{"model": "image classifier", "train_examples": 42238, "horizontal_flip": true, "color_jitter": 0.1, "targets": ["finding"], "isotropic": false, "norm": "layernorm", "inner_norm": false, "depths": [2, 4, 2], "residual_init": "none", "optimizer": "ademamix", "lr": 0.00095, "beta3": 0.999, "weight_decay": 0.2}
Rows from block 5 of a small image classifier, named by matrix and row number. Rows with one number belong to one neuron. Each number is 500 + 40 x the weight over its row's rms, rounded and kept within 0 to 999. All counts start at 0. Numbers have three digits each.
Before each neuron's rows are labels from the 100 images, of 14976, where the neuron reaches its highest value: "top examples" is what is common among them. Only what is clearly more common there than usual is listed. The data: capsule endoscopy frames (Kvasir-Capsule). In brackets: how many of the 100, against the usual share in percent.
# fc1: MLP up (model.blocks.5.mlp.fc1.weight, 384x96), inputs 0-95
# fc2: MLP down (model.blocks.5.mlp.fc2.weight, 96x384, transposed), outputs 0-95

top examples: finding: reduced mucosal view (31 vs 6.2)
fc1.36:541491522501518578527429487481522519425561499442435491531558561544458464504513497465537499541558555533520468455543418573452503395525526464459451518504506479468473507486446471487526605445538522504508509490498504518553526470509569562486506512514467437467464538511539490505574504555465499516
fc2.36:527458535510526501552506477485494486543539469499474505489455529446500395578539495548479440528519417451548496500507526506473447493469477518458522519526492461465472484544573462659486547506508483530492418474469505552495520520419554486472449500483517507485470539492444528515497503611471497506

top examples: finding: ileocecal valve (27 vs 8.8)
fc1.351:532478628501552541459498438457491442462454522484538431501527500482470497489532536498500581561520561494508518481525478470504469534541524466487481536463537489552480474568462528415565488435467554567509528477472511427577522495568508483457532537509461426491466562492502539488545496460474523530
fc2.351:489485469447510460429508551518492494500482590494585479486529479527577544463489499484541559492501543536560467525535471579470563507456509515523458549540510548534471485492453587510482497490515541474499547435453477490488508433461452486559502502509505411444526414513523429586537527474465485521

top examples: finding: reduced mucosal view (48 vs 6.2)
fc1.352:488525606467528481445460557469525531515504537448505499473583468489447478488495486413585446502494541460560500433527432563509461519479503514478422459497472459480495476489480471534566539468545505484509468510513541509475578514549582522477496527539437539506489589465484539517544468527451536527
fc2.352:514488420495535460509532508487452519573476458463513473570537479481467463426570550515464520535523460422471537454540516490478428466470472460427506449491433571474436504526500503589464542562565520513485511548511513548560463501520546507442464526472556528479574528463469489544511452498514485484

top examples: finding: reduced mucosal view (37 vs 6.2)
fc1.117:493556544543544517492498473538431474520488460558508525446496544495476487520588614446452519482472514540524457438522501476428459526498510353474482507466538512474540471459522504479510503535440512473559448480523490500530478493502464515572490430576478456516463574525519478555498458473502476490
fc2.117:491505536529490560544544413415542461571591489475458408552478508457480440422518493565456549504468469521458535494450518486494501501616474421517537438496497473534503482565512533539545507518484520547471501500496514536510513510476492471437492535478510549500459570466491524461477496561465515484

top examples: finding: reduced mucosal view (41 vs 6.2)
fc1.301:519530541514544486504525533472538498510578501452520508525530501500515498534459546489542525480548569468518483452553384515525501443523489457518483560504546481576492531492473470496533537440497540487493520487539482478509499516419627489446406456506453518428540520502501511477596462421458495491
fc2.301:487504492451507522543511579515471496490596455488482548429518558506504528413503509457477494495526497455535441567549480462479530525504499513515478442533486472474423559489509563550536464553515557487511438462457478505478437487457502551541485493478589568574508558522519472503507509521548607483

top examples: finding: reduced mucosal view (28 vs 6.2)
fc1.185:446494469538495481507444531465530489487472531526514501387492502462517570601564489495521494557558456429523482543479545580469545524517500451463524430424514432512485470491535462501485509556462568513521469532501502487508400545434493521544522480483473509542489490520471529495474511401493439501
fc2.185:511565497456468547545487484464538554520503483479517496490523539432483476408476490564486571467487509457485479542484510489530445483520468516506551351546481561515543514485528541502512547491420446507507521509512536428516549449471480499545469509496551521450424466508532487546514509502505379468

top examples: finding: reduced mucosal view (37 vs 6.2)
fc1.95:514505479448506504495410547439503536477527483464388501522508504488461466432484555447521425499505528500519432499514543543479525539559499480490507519543473425552481494531517466521479543434594481571479484478550481550535528477573516492506443519549488483478434567508441506550545545570506540518
fc2.95:486479501454546486456510414557472453530554465513575503490504536477486477510512510529533418550464506529527441524591496488505458524476493451462523539436443527485447513468517581497546479509560482499506456590439489512522473409578451496541490503482483536453572462500505435557521513444538522496

top examples: finding: ileocecal valve (27 vs 8.8)
fc1.290:515574489465462467518498487440426460462498540483433465461483536517508463554513508490453471531511491475491485518546531483553457484486622448498540524499536509414475447478497510461510551557559464535476508499506512497517507521564563517532456566522446432532535503546466625478499448468451478551
fc2.290:486459472464490518506539442514413501500481457495498473558471503490492429491508516491421478437518503505451539507507492467559456479484518502475547471518464508497467537562496479659461527586499507462532477485551473550535479513435589493478460462447562593550504549516506516461519494555500470516

top examples: finding: reduced mucosal view (28 vs 6.2)
fc1.136:524517543504512529542484514418480459458565527461477465494527523513510439580502527477481518557508494507462479507510513576432479468551596457474515555480619415487508470460463459494548500504490525560474528499513504485496511475520550533522444575544523426487460525540395503451545488518459516524
fc2.136:474460429475484475482503530478452625501543508539494510471552515470529421470528503495526467507537503578509511533535475530473408500478535559537485517517509464519479519535487530646470511600516593520515474482472473508498484494424529549535477490469501581463508449522473482545507523506507520464

top examples: finding: reduced mucosal view (32 vs 6.2)
fc1.190:480552478441439554507485441523515480470550523498457533534565548514500441475490544510463505530501520552496478485521526542537478459542537437492450524503513441553437501489444444462538557482523492523556488489486544485527519520544571527545462570487462410552497552603457508537562447526525440554
fc2.190:483449548499495505456500481518453485500501463434446457528478514522498452458480483498422405498452539425518526502511484521540539550484486476518557503474477494477421506544462541625554529581479533506497524543479538528502452507398565454486479496491587504523483510551525500453471445542549541495

top examples: finding: reduced mucosal view (31 vs 6.2)
fc1.155:529479488406497473500425509471551491522527530502441514515505547504532475482452472516592489597536471514450552527543485518506526476536453459484502515516550482571585468479442490451527511483472543489544552501473536529511466403474498534496462598486532479528543485462447544423595488511501475500
fc2.155:508475513491485534472451434473547466520559541499462476442539476464545443565506470539505482519519496461533458576557489532531453468485502463522546570443530490499407454537498558558615448500443547548510514586469479481507562455472546503545492481481452455462479464572458468508496484514517496479

top examples: finding: reduced mucosal view (35 vs 6.2)
fc1.234:479569514420528493548460526445517565491536485446456430512529527462499489478461527402515512520545503469508451452518507547513549525563520495490444502536538403517516449488495489528489563505507492547511498497514547541489544487508480561505403507564390484542527534559440505475531497504425496550
fc2.234:498424407475560463498483533527443534490460493556551518478531526496515521494559525523538504557549533478522447506546476519436471489436526519519487537508463483521471502492474550590485473513540555514514489593407499481586467415482481600533475504461495459478519486490449437526516470441541497492

top examples: finding: reduced mucosal view (37 vs 6.2)
fc1.167:545486509476530506472473505537519445487474501433444471464535517493491524594478489470536481562531524540518350481536438497415526459537495493488467535498537461509527557525510451511489462468517529533549475429552464504489509497478572531470467516529433421505526509545497470589579485545504516456
fc2.167:514509578468519489578531475482497481532529483536494502519442440490519450475454487510497508514510431473489521440506542485458518496454513500447464514495497472498482488528481400570531547533515476588492518437492507559435545527442521476478439461479630546487545588484505529506538513588436502526

top examples: finding: reduced mucosal view (34 vs 6.2)
fc1.15:490561495498496512539495543530505561507494535497480416482512426466485483588515497458509536539514517449494492472516503557503477505483499509454443510420544396479502466465457442503533531513522556519557571468525532469448437498464510558476487523486507534515539535632500464560478494514521393465
fc2.15:512595465474520477453529558501507594436428491465540530487526457490512561417501510549504554461503530466468446535495499504489423473413459530466582464494490581552499457485488464527484499512433520523489552483512487454535561455516518533502427496552522566534472507544494465573516474467516504500

top examples: finding: pylorus (42 vs 3.4)
fc1.236:504552569483532543522528508510523471459469482408458504450532511518535537521565559490465532496499530496458548497536460536485502559490496422512514544492501452470453529439534467533455502505516559491453488467455570495421485490483545451510482523511506495507442468447435560493611454498427436586
fc2.236:537548474501570506560467464472501508537501505464484580448507584435430451543560478539543531534500475474494504494583509485473410424507492460461454529517477459423515500471554465589503516449505456500555444558528551459487563489486507534491466504482509524509553526464426489479480514513530452451

top examples: finding: ileocecal valve (29 vs 8.8)
fc1.17:538561448427522528521439408533512509459426498491509444543500478444485448480466515462509595509508537581468464557529492509428467410488464492457445540469530481481504460488522501553493503486511514531472520425518485511514476471557567534581551501492531467528484566577523528517531515560527497502
fc2.17:474520548502457513417498506504504491450443508553455514484484513530476592446474470506479490521470510607516445499497520450539498565525483461501531585453461517506542518522519506404562493470484645528484488512507487440484463465556503489502531536528404473500490498549543508509497501443520565492

top examples: finding: ulcer (26 vs 1.6)
fc1.300:567512564459490582485435490444524532459557493460487527470538519449498498450508556460496560583516582454498462503499481483462585403546524419447479490505543492488520484520488481434555507507498480530520473535464510495488507441534560488512542591491473426537457439548532515508541501483499522516
fc2.300:484456482519443493451463486505486531489557499509445487464518495532498391495537493486517555523502534511479505487468461482503464533500525476545475581471468450496427520536487511669526475588471571538495485506472570543522462461389464538418493503483506541532494485505493522499477497549520487531

top examples: finding: reduced mucosal view (37 vs 6.2)
fc1.24:580511478497510542497424500497514496496436429478477500549486497459521483446514516452442503493540483567486502530537483509482482461485484469474472470489535480565580483438577439569497551489499544575543411444503483538508489433494568513527436497460508515524507543499507615503532417553525496505
fc2.24:503481541482472490451538446523485458491541482546507542508483539508495510453471514514460502523472550611561475509537501515541440520542505450502529570447453466492471492506504547534524453494500656503493500614479487455496475456548501491519562516502424419540489531546482483518508504485498592480

top examples: finding: reduced mucosal view (39 vs 6.2)
fc1.336:545495544510473567501507487455484494468557506424443504488524560567492540556523541438574448545568530517520491475532471555469488481577532484480476529477518404483519489451473481486530563477593541518465492480518460491524524457478574521523496524491460428458440534565467485474512461426456550507
fc2.336:444487511540487449505510537562460514473566462511476540479466524508553434543540448537516484487464472470533469554512534470504492535528462514527515506469523450495463496524554516649484475545490478531434447491452472567468470481490418516467492554559549609568461536509483536497514554503461518465

top examples: finding: reduced mucosal view (34 vs 6.2)
fc1.295:485528459517528530500493499456584552472523480488451540543531503530490428491449518457492466514519533542535431449532458524473480437533552471484436509499521471491497459458507480492512560516516488509566471498546454488537516413493539551508479579536443488571508542587480560625553476465493521440
fc2.295:499430498460564477560546526530406491543502464515550494567472492463492458446516528495494396487495474477502549471538505530560519457507547485446526445497456511483467510498490442569468539532508449459528479456474518550570521528437601452534405476447580533481539481479497492496516490517491537498

top examples: finding: reduced mucosal view (38 vs 6.2)
fc1.78:449547451534575515510430527453583492498472466494424519513538510566448458496405500514499502464511564473535443452553475565439511525530511522520411513520520447477497461487467450526529554461577497546466433532502501567562515498541532545456492562489489455474540498524490513513531444505485540529
fc2.78:502434498481544501574543567513417456557522493520552571572488526454474469408495536501434442499486462505531525493535485477529519515513517444448532493523437515510436512503500533586518544534547497452506481540456501544546469485475550456532428502469588585485539506501528462548500460487516546517

top examples: finding: reduced mucosal view (26 vs 6.2)
fc1.114:581555470501494507585544522519460556529492542514565495556552480489508432459453534522509514587489473459503439550501480519499433479508479500536470539457533481589399471507489460495517484440451504467549494491506494510508541515453502502542446542471441485540500565529474463549596485522427522538
fc2.114:493575525509492507463513552489514504430482488409471517490542511513515513479489502486504469486486529475547455527515509540483549518443424478520510534418491498513435488482483481588558535586445569542457511475487509513469463461404509546485432511563609460526473513550520464515485474525557575456

top examples: finding: reduced mucosal view (49 vs 6.2)
fc1.346:541536568477545552477482495457455452442539521474446516491519520471415505568526556425563520529495513497514518457530496540457504502523542436424469485457500395455484469470505452542537520548521565517532518481501471521483495446527520551504509537512405439411495586534470525491539484488485531524
fc2.346:542470527575504459537480473494522449479586477434491481446522461486511412470517478495512472456548483531529538499487525486554468504525468532485492478396582476436441491516477451582464512541518529434446516498529520544494500547446471454532525517550460514469453569520512536460511485485497620466

top examples: finding: reduced mucosal view (29 vs 6.2)
fc1.326:478543476486564517496558471474483567471471529491503459494483519495466488540542541417542496500508546514498478429556451502414473426552507386451442459485534498553605492427505525534558487504460543477518441517529467491523508430504550528536520514516468516508462568540507507539527460517467489432
fc2.326:497461524479550526544515488447472488553563469475456497510479517481474442384541497550480505475487484471504523510516561503563534457552553496458540342529473483453515508499470461537511524519435478510495511460496520525528553557455625472525466521456574491499485500486467532480540487534516531455

top examples: finding: ileocecal valve (28 vs 8.8)
fc1.226:499556519469515460470508553467565458478488605490495513467472464437423540461537524484551487496523573382437544553512494544506521533509450499473452553499497466464526520532508467466509481536515520593532591485518447493473519436469554475476487504468523512450530505542452552572557484491529513503
fc2.226:521486506504519484494509490498526517474474480531458560442496523504449568532510508509453541513539510368441415479491534402469516505484482546449481482492497519464534548458532420498481462406480439490480478495507513475546456573551466531485518547493500547577500535550486564511525454413520441514

top examples: finding: reduced mucosal view (77 vs 6.2)
fc1.365:504572451483529505502478470485478505447528524490425504530524502495497473457504508407487502500517516521519487529509480583548450523537499489460466549486558454521556418484519430491473531536488530529484487455574459518556533412528551550514489553489465477387531516537401545484581509554482519539
fc2.365:513470519458545502492515548553470536516548441477537570479483590440466493474495500541452475467509519479526438534555542461556514495503467476440574471451440518468484518500511519615511537470511509460461480542459492497537483476481502462564446567485560594480474526568509462561559492468545517454

top examples: finding: reduced mucosal view (26 vs 6.2)
fc1.242:579508528485567503526542507446460601479528511521484507481499530531468486494489539483498537581511525520483513531545480487521454465542521490479485574486543491542512493475478472458524552482467526525459500489520512487456548440462614489513454539491472435565540437526457506456551416461438399567
fc2.242:472494493528522555472484435501486488437525404465462494432532550471496455498475440491489468450503535517559439598506463482573525544513493500538572498491556480419439528497466503516507541549488525471502474431481511517549470509421542524544480496510465554475474451575549495415478516517560523460

top examples: finding: ileocecal valve (39 vs 8.8)
fc1.62:539450502538531599597526469480534496429556525474460424426530581484477457538522486472512544496533510496500504474514483556494517400491549459437446476494487489424492535486488465429489484543510460535566530507549452504503453503533557518500507534517521467558432588505489484488482499541473541495
fc2.62:513500502536469412496454527502513450503445514473406487506484476578518458473549536504529547498547513490526538455466537518558451518477515498509501428475460537526497474472509453600468454544422560574456524467506490495429516512491539538492527520571517434557422543467456528460515480556548450507