Rows from block 5, named by matrix and row number. Rows with one number belong to one neuron. Each number is 200 + 30 x the weight over the matrix's rms, rounded and kept within 0 to 999. All counts start at 0.
# fc1: MLP up (model.blocks.5.mlp.fc1.weight, 384x96), inputs 0-95
# fc2: MLP down (model.blocks.5.mlp.fc2.weight, 96x384, transposed), outputs 0-95
fc1.12,214,212,220,241,185,200,194,205,220,169,201,205,201,204,174,212,200,203,164,176,182,182,221,230,184,219,275,157,164,206,218,188,235,204,218,206,202,236,157,212,194,180,223,177,197,175,198,207,234,178,196,169,227,213,234,199,251,177,206,179,200,208,209,215,216,215,161,160,218,201,200,185,199,115,188,210,207,209,158,175,180,218,207,191,194,226,163,211,234,274,204,140,170,169,175,205
fc2.12,205,270,204,178,220,201,201,244,163,215,227,201,205,228,159,173,207,196,194,175,217,181,192,213,104,170,190,231,191,262,200,174,253,211,190,177,233,250,220,194,204,154,185,243,146,138,191,229,199,201,181,213,197,240,202,180,276,243,191,221,174,172,187,260,192,198,198,261,234,187,135,179,197,170,273,184,186,206,232,210,221,237,163,233,182,266,194,211,173,213,219,239,176,201,206,167
fc1.13,192,217,217,144,173,227,271,204,216,141,206,236,206,234,206,204,189,171,220,226,195,158,212,194,177,144,217,156,200,203,222,213,186,185,215,234,184,195,232,230,131,228,184,264,207,213,187,207,218,237,217,171,156,235,143,180,185,200,233,229,204,237,220,173,197,219,190,204,207,217,231,217,240,175,206,210,230,221,132,196,238,174,220,234,190,178,233,188,225,154,179,177,187,163,174,212
fc2.13,200,185,128,201,251,182,166,248,186,226,170,237,142,169,177,202,207,184,190,214,199,246,217,262,191,225,223,162,176,159,207,213,201,132,211,143,222,237,170,177,150,222,200,140,142,211,199,167,239,166,212,209,205,168,203,153,175,242,150,156,182,213,249,173,194,198,233,247,185,191,218,274,159,178,260,171,264,181,221,202,194,243,258,268,225,182,182,196,198,198,201,165,146,209,220,229
fc1.14,197,198,225,242,227,215,187,157,165,202,251,185,175,202,204,209,210,216,150,194,169,201,139,187,191,242,206,162,208,235,195,230,214,160,239,217,175,231,210,182,202,161,206,188,220,222,170,201,211,215,169,213,158,150,269,205,194,181,208,180,193,244,202,191,235,207,200,162,232,206,210,201,207,206,206,208,229,194,179,184,237,188,178,173,202,207,201,244,223,201,158,206,203,198,197,207
fc2.14,201,197,203,211,202,160,149,207,188,221,189,182,156,188,212,154,194,207,188,199,188,224,205,265,124,258,180,204,245,237,208,206,134,253,174,197,202,208,221,186,176,212,186,174,210,238,192,223,221,149,210,181,219,268,171,228,172,164,98,134,213,166,222,235,235,204,199,206,192,180,205,170,223,203,295,189,205,189,195,213,208,151,231,215,205,198,231,151,234,181,207,218,172,190,274,194
fc1.16,266,217,243,257,288,234,178,186,235,182,169,201,186,259,217,142,187,157,209,261,221,208,167,217,215,192,218,129,268,195,217,220,193,244,242,139,153,200,147,253,187,221,142,210,268,165,167,141,176,139,193,143,151,163,183,202,135,160,234,229,252,197,205,209,237,192,181,183,201,210,198,225,203,187,166,239,267,171,217,184,223,144,204,187,139,285,246,210,203,225,187,176,169,186,253,192
fc2.16,254,173,197,247,226,160,288,191,218,202,194,188,250,226,224,229,201,226,212,187,216,165,188,167,161,236,240,215,188,173,186,249,138,199,278,221,167,188,208,208,225,173,176,211,165,199,156,188,185,180,208,188,171,153,150,209,235,179,260,182,204,209,197,224,172,165,171,247,192,176,256,193,206,242,202,212,209,199,171,242,231,222,246,229,186,252,174,159,192,199,193,174,213,186,254,214
fc1.18,218,217,157,229,184,217,217,212,187,239,184,268,226,198,169,186,216,225,200,215,161,194,222,212,244,182,259,183,184,246,192,205,206,169,200,160,168,222,208,196,195,169,180,180,213,204,208,155,237,145,246,143,206,210,264,179,207,116,198,166,169,176,188,254,191,185,200,173,206,207,180,214,184,179,170,191,255,255,202,212,236,215,189,186,170,197,218,241,183,150,165,159,185,221,204,187
fc2.18,208,261,215,203,223,184,173,210,198,183,222,190,205,125,193,164,206,182,215,155,203,210,184,188,79,174,202,236,197,237,211,172,203,208,217,174,190,189,215,198,182,162,220,182,178,203,168,250,160,188,164,223,202,231,190,178,223,202,179,220,219,213,190,281,228,190,213,246,242,179,167,218,209,185,168,204,192,194,178,222,225,201,177,166,209,172,214,215,199,243,205,182,198,194,239,227
fc1.19,209,189,202,190,268,219,213,165,166,188,244,182,175,205,208,210,132,212,160,232,213,207,172,233,235,223,196,224,237,211,231,226,169,184,190,169,205,226,199,241,219,231,228,223,189,145,172,193,163,211,247,146,212,172,186,228,204,192,163,206,158,200,228,232,228,202,189,203,166,193,228,269,122,231,201,203,258,228,172,209,190,188,192,239,174,182,235,173,198,165,176,208,197,220,159,195
fc2.19,208,257,212,208,164,192,228,173,236,179,207,192,171,155,190,158,181,209,205,195,225,199,173,156,101,182,212,206,206,269,192,185,189,147,196,187,213,181,176,170,212,164,209,194,185,217,216,230,166,231,187,226,204,199,205,193,213,227,235,216,211,248,179,211,217,214,196,223,219,226,189,205,175,185,132,187,221,189,182,187,224,234,257,198,180,163,188,222,207,217,162,205,218,215,189,213
fc1.20,189,161,233,198,255,216,166,193,201,185,204,217,190,225,218,200,169,181,205,240,217,273,175,201,201,215,185,201,215,195,181,220,190,209,227,179,211,193,90,219,187,221,210,207,224,185,173,121,188,199,211,191,210,194,174,177,211,233,195,244,218,169,191,233,218,201,171,170,229,215,215,210,143,149,216,187,201,241,242,209,213,175,198,201,173,250,213,204,199,219,251,177,193,215,206,150
fc2.20,233,194,173,207,236,164,164,175,182,235,172,145,174,168,172,192,182,231,189,195,193,206,195,182,198,166,216,175,172,185,181,226,212,207,237,178,230,209,195,197,204,117,186,145,177,216,195,231,179,152,247,247,167,175,190,143,192,192,222,141,222,267,215,193,176,210,237,196,233,188,212,214,206,247,238,253,213,211,195,142,221,209,199,239,235,169,222,193,213,201,196,208,183,195,128,205
fc1.21,207,226,197,163,188,204,235,204,223,233,144,186,199,199,258,219,216,151,220,208,231,202,191,235,245,184,231,195,177,194,199,202,231,238,132,154,218,222,258,193,182,151,239,215,202,175,212,196,196,222,228,154,215,187,221,173,186,196,175,235,164,199,171,264,199,226,223,231,197,252,129,175,200,234,154,223,238,191,142,180,226,170,141,182,170,202,273,157,166,206,205,227,195,177,177,239
fc2.21,220,204,185,190,242,141,197,178,180,265,163,161,166,149,178,164,192,157,183,200,183,213,251,127,196,173,209,165,222,228,180,247,164,238,204,206,244,233,182,181,207,130,210,147,185,236,215,228,265,189,224,242,204,148,189,185,220,231,278,175,230,269,210,243,174,206,186,200,207,145,215,173,188,204,134,248,190,251,121,147,235,218,263,230,177,220,211,215,197,166,212,217,231,182,218,212
fc1.22,279,185,229,197,178,240,204,174,177,247,201,154,232,221,210,192,186,242,197,182,245,177,182,230,206,210,225,196,235,188,211,205,229,211,216,219,181,210,201,278,144,178,171,208,183,207,212,182,208,185,223,171,195,175,179,271,139,107,202,224,229,183,222,177,167,260,203,140,230,205,259,181,185,173,174,240,219,160,189,207,198,165,124,182,221,208,201,217,217,202,240,212,190,224,208,195
fc2.22,237,247,180,190,212,136,204,211,274,219,243,213,188,210,173,155,214,221,164,261,223,190,181,251,85,212,216,200,214,206,231,232,236,168,208,202,198,232,223,215,181,219,160,214,156,179,185,178,196,153,193,207,187,212,207,171,218,191,175,196,178,179,201,257,214,181,207,165,217,218,228,169,176,215,241,170,173,235,230,222,209,243,201,209,202,220,196,195,174,226,217,190,184,209,261,158
fc1.23,193,254,180,191,191,222,178,190,183,206,241,231,180,198,191,184,188,173,175,186,204,200,228,193,181,206,232,176,148,158,230,205,218,207,195,178,217,200,200,184,186,191,233,188,231,156,203,224,238,164,231,187,229,227,180,152,222,186,224,184,204,241,188,195,242,228,187,202,200,220,227,160,204,190,188,218,216,148,196,215,157,195,218,170,172,245,158,160,210,225,231,141,199,162,205,241
fc2.23,225,223,218,220,199,180,235,228,207,200,278,234,205,271,200,200,200,240,140,233,242,153,174,181,202,233,204,239,222,227,239,187,237,152,175,177,189,215,213,230,175,151,162,263,156,165,211,194,208,173,189,152,187,185,182,188,248,204,247,238,137,166,182,206,219,179,165,241,217,220,202,196,165,186,252,152,199,172,253,228,216,267,169,231,173,231,203,157,198,197,193,209,174,205,211,158
fc1.25,215,266,186,203,222,177,230,170,149,166,238,181,197,198,187,194,187,196,185,197,179,182,212,209,173,123,226,173,189,190,160,184,228,162,218,257,184,234,193,245,143,195,196,205,194,191,200,189,162,232,199,152,195,180,220,213,224,177,203,183,186,171,267,203,246,209,207,216,200,198,251,229,216,182,256,194,237,156,192,190,207,189,204,170,232,218,237,184,241,160,186,193,201,233,151,191
fc2.25,185,203,191,212,182,181,141,244,297,220,166,231,183,188,198,176,229,169,222,189,156,211,211,283,122,179,197,154,170,197,211,196,153,163,152,192,199,202,197,159,160,190,237,192,175,185,184,214,207,159,181,221,228,209,217,228,228,215,122,202,186,224,258,261,202,189,184,250,205,161,202,227,191,200,284,177,201,163,220,192,213,181,204,218,249,221,237,227,217,196,191,199,177,186,275,227
fc1.26,242,204,185,184,165,200,153,194,180,164,178,169,165,193,220,168,196,194,196,223,234,195,197,242,253,191,240,208,206,124,235,207,219,240,161,140,211,209,200,192,195,203,178,225,195,195,197,189,222,198,210,187,265,244,223,215,183,184,199,223,215,195,207,259,181,206,257,202,174,235,130,180,195,190,185,228,216,169,197,213,208,192,164,197,211,187,200,184,179,214,246,204,166,214,216,214
fc2.26,240,210,223,187,214,191,213,167,219,205,185,204,183,228,189,139,198,170,176,179,191,210,233,154,192,148,204,180,190,143,169,248,168,165,240,155,249,217,202,177,170,222,193,146,154,226,210,231,209,193,248,222,168,150,177,203,187,239,270,195,213,255,248,217,182,191,221,141,190,170,272,185,225,197,111,186,195,232,140,172,198,223,236,205,208,169,240,202,215,209,221,220,224,163,170,227
fc1.27,262,197,235,212,215,249,198,208,163,204,194,163,182,194,203,239,181,207,157,235,210,224,219,190,205,184,234,183,266,179,221,236,245,211,192,130,198,197,221,227,228,223,210,163,260,163,177,201,154,232,163,182,265,181,161,206,218,177,151,203,201,238,218,231,217,217,184,193,195,177,148,220,244,146,206,210,203,227,166,211,196,152,151,224,171,181,262,140,183,203,169,175,228,233,228,230
fc2.27,209,145,200,205,171,130,227,220,251,200,219,163,172,175,248,173,219,122,217,236,135,203,228,191,159,204,251,170,222,203,215,217,193,198,189,274,126,153,167,241,223,209,184,210,214,208,240,197,193,185,207,219,222,157,204,212,119,194,265,163,162,244,219,235,169,211,245,167,222,197,262,204,147,208,157,182,177,199,215,184,194,175,173,195,158,205,200,211,202,173,192,167,203,185,180,241
fc1.28,238,197,257,220,230,266,200,213,225,218,204,254,146,198,245,167,195,212,161,262,200,162,135,222,189,278,198,114,221,227,228,227,239,151,245,131,160,231,149,202,195,200,167,204,195,212,161,217,210,170,182,205,154,159,251,218,183,193,181,173,208,240,198,187,254,188,230,172,212,215,178,202,212,217,177,203,237,170,179,184,251,171,141,176,169,262,175,238,213,187,204,221,157,191,199,242
fc2.28,235,202,198,217,215,138,166,198,180,219,208,174,192,135,222,156,195,190,207,198,148,240,237,233,125,253,217,169,225,212,211,255,96,247,198,244,178,212,220,204,193,204,177,145,211,210,165,220,241,137,205,194,223,217,154,200,181,144,141,169,183,195,214,258,228,193,207,188,215,152,220,177,233,240,259,215,189,195,192,218,221,169,187,224,199,249,219,155,205,170,215,183,225,194,249,209
fc1.29,246,200,252,187,236,262,185,147,130,205,259,195,153,238,207,189,186,207,191,223,201,198,184,209,190,205,196,194,188,163,183,254,233,227,209,226,178,225,202,193,198,186,214,220,254,173,124,189,180,223,191,159,198,188,187,203,203,169,178,247,197,222,228,231,215,215,207,211,257,152,208,201,174,167,214,198,247,239,206,182,197,162,207,171,226,223,227,177,220,163,176,202,214,197,179,196
fc2.29,234,210,191,215,172,170,178,132,239,201,209,184,164,189,215,230,209,186,162,227,181,191,209,221,116,203,220,197,257,264,182,235,177,250,195,196,194,166,175,225,184,200,177,148,203,248,227,184,189,183,233,215,230,187,168,210,144,233,172,180,185,214,214,226,217,212,232,157,201,214,219,170,209,202,201,181,242,229,169,181,220,189,223,190,189,192,215,181,213,234,185,213,200,189,229,197
fc1.30,220,259,213,159,200,232,199,213,182,190,170,177,184,201,243,128,168,170,149,225,220,220,198,237,225,235,244,179,220,184,181,187,222,205,197,161,217,196,212,208,167,195,231,200,203,181,161,176,172,229,263,153,207,176,153,192,195,201,201,248,240,232,200,222,205,231,195,233,251,174,225,174,163,209,218,189,228,233,194,180,229,120,172,203,171,208,235,152,199,168,222,136,196,200,172,203
fc2.30,215,156,214,155,161,210,222,199,195,175,176,214,187,206,217,212,203,175,219,209,211,169,214,153,115,193,238,223,181,168,184,217,168,212,200,201,183,184,179,203,178,172,177,209,209,219,228,247,203,142,179,214,236,162,209,261,152,196,231,184,236,267,203,233,202,229,216,244,170,233,271,207,158,169,229,189,188,241,188,173,149,255,232,182,150,214,243,190,191,249,203,164,229,180,200,189
fc1.31,237,222,162,212,208,208,192,181,198,185,211,205,200,209,176,198,155,209,221,200,217,221,197,169,210,141,199,174,203,189,201,186,259,232,204,186,180,198,177,198,172,179,178,227,196,196,218,170,221,177,230,167,207,186,226,198,207,156,205,167,246,187,258,221,218,219,163,154,215,196,234,226,232,174,233,206,217,189,189,224,207,220,182,184,151,235,247,197,148,205,236,175,231,198,230,233
fc2.31,201,187,211,195,230,187,264,200,272,208,183,173,228,226,174,216,203,236,199,179,219,171,195,154,117,175,186,211,182,149,207,188,173,184,227,206,219,206,204,148,205,194,221,221,173,161,186,232,194,187,208,206,192,166,209,202,236,216,236,209,231,223,220,228,207,201,180,219,189,196,233,208,202,184,172,205,157,231,165,192,202,250,251,183,201,223,181,235,190,202,201,224,199,192,269,204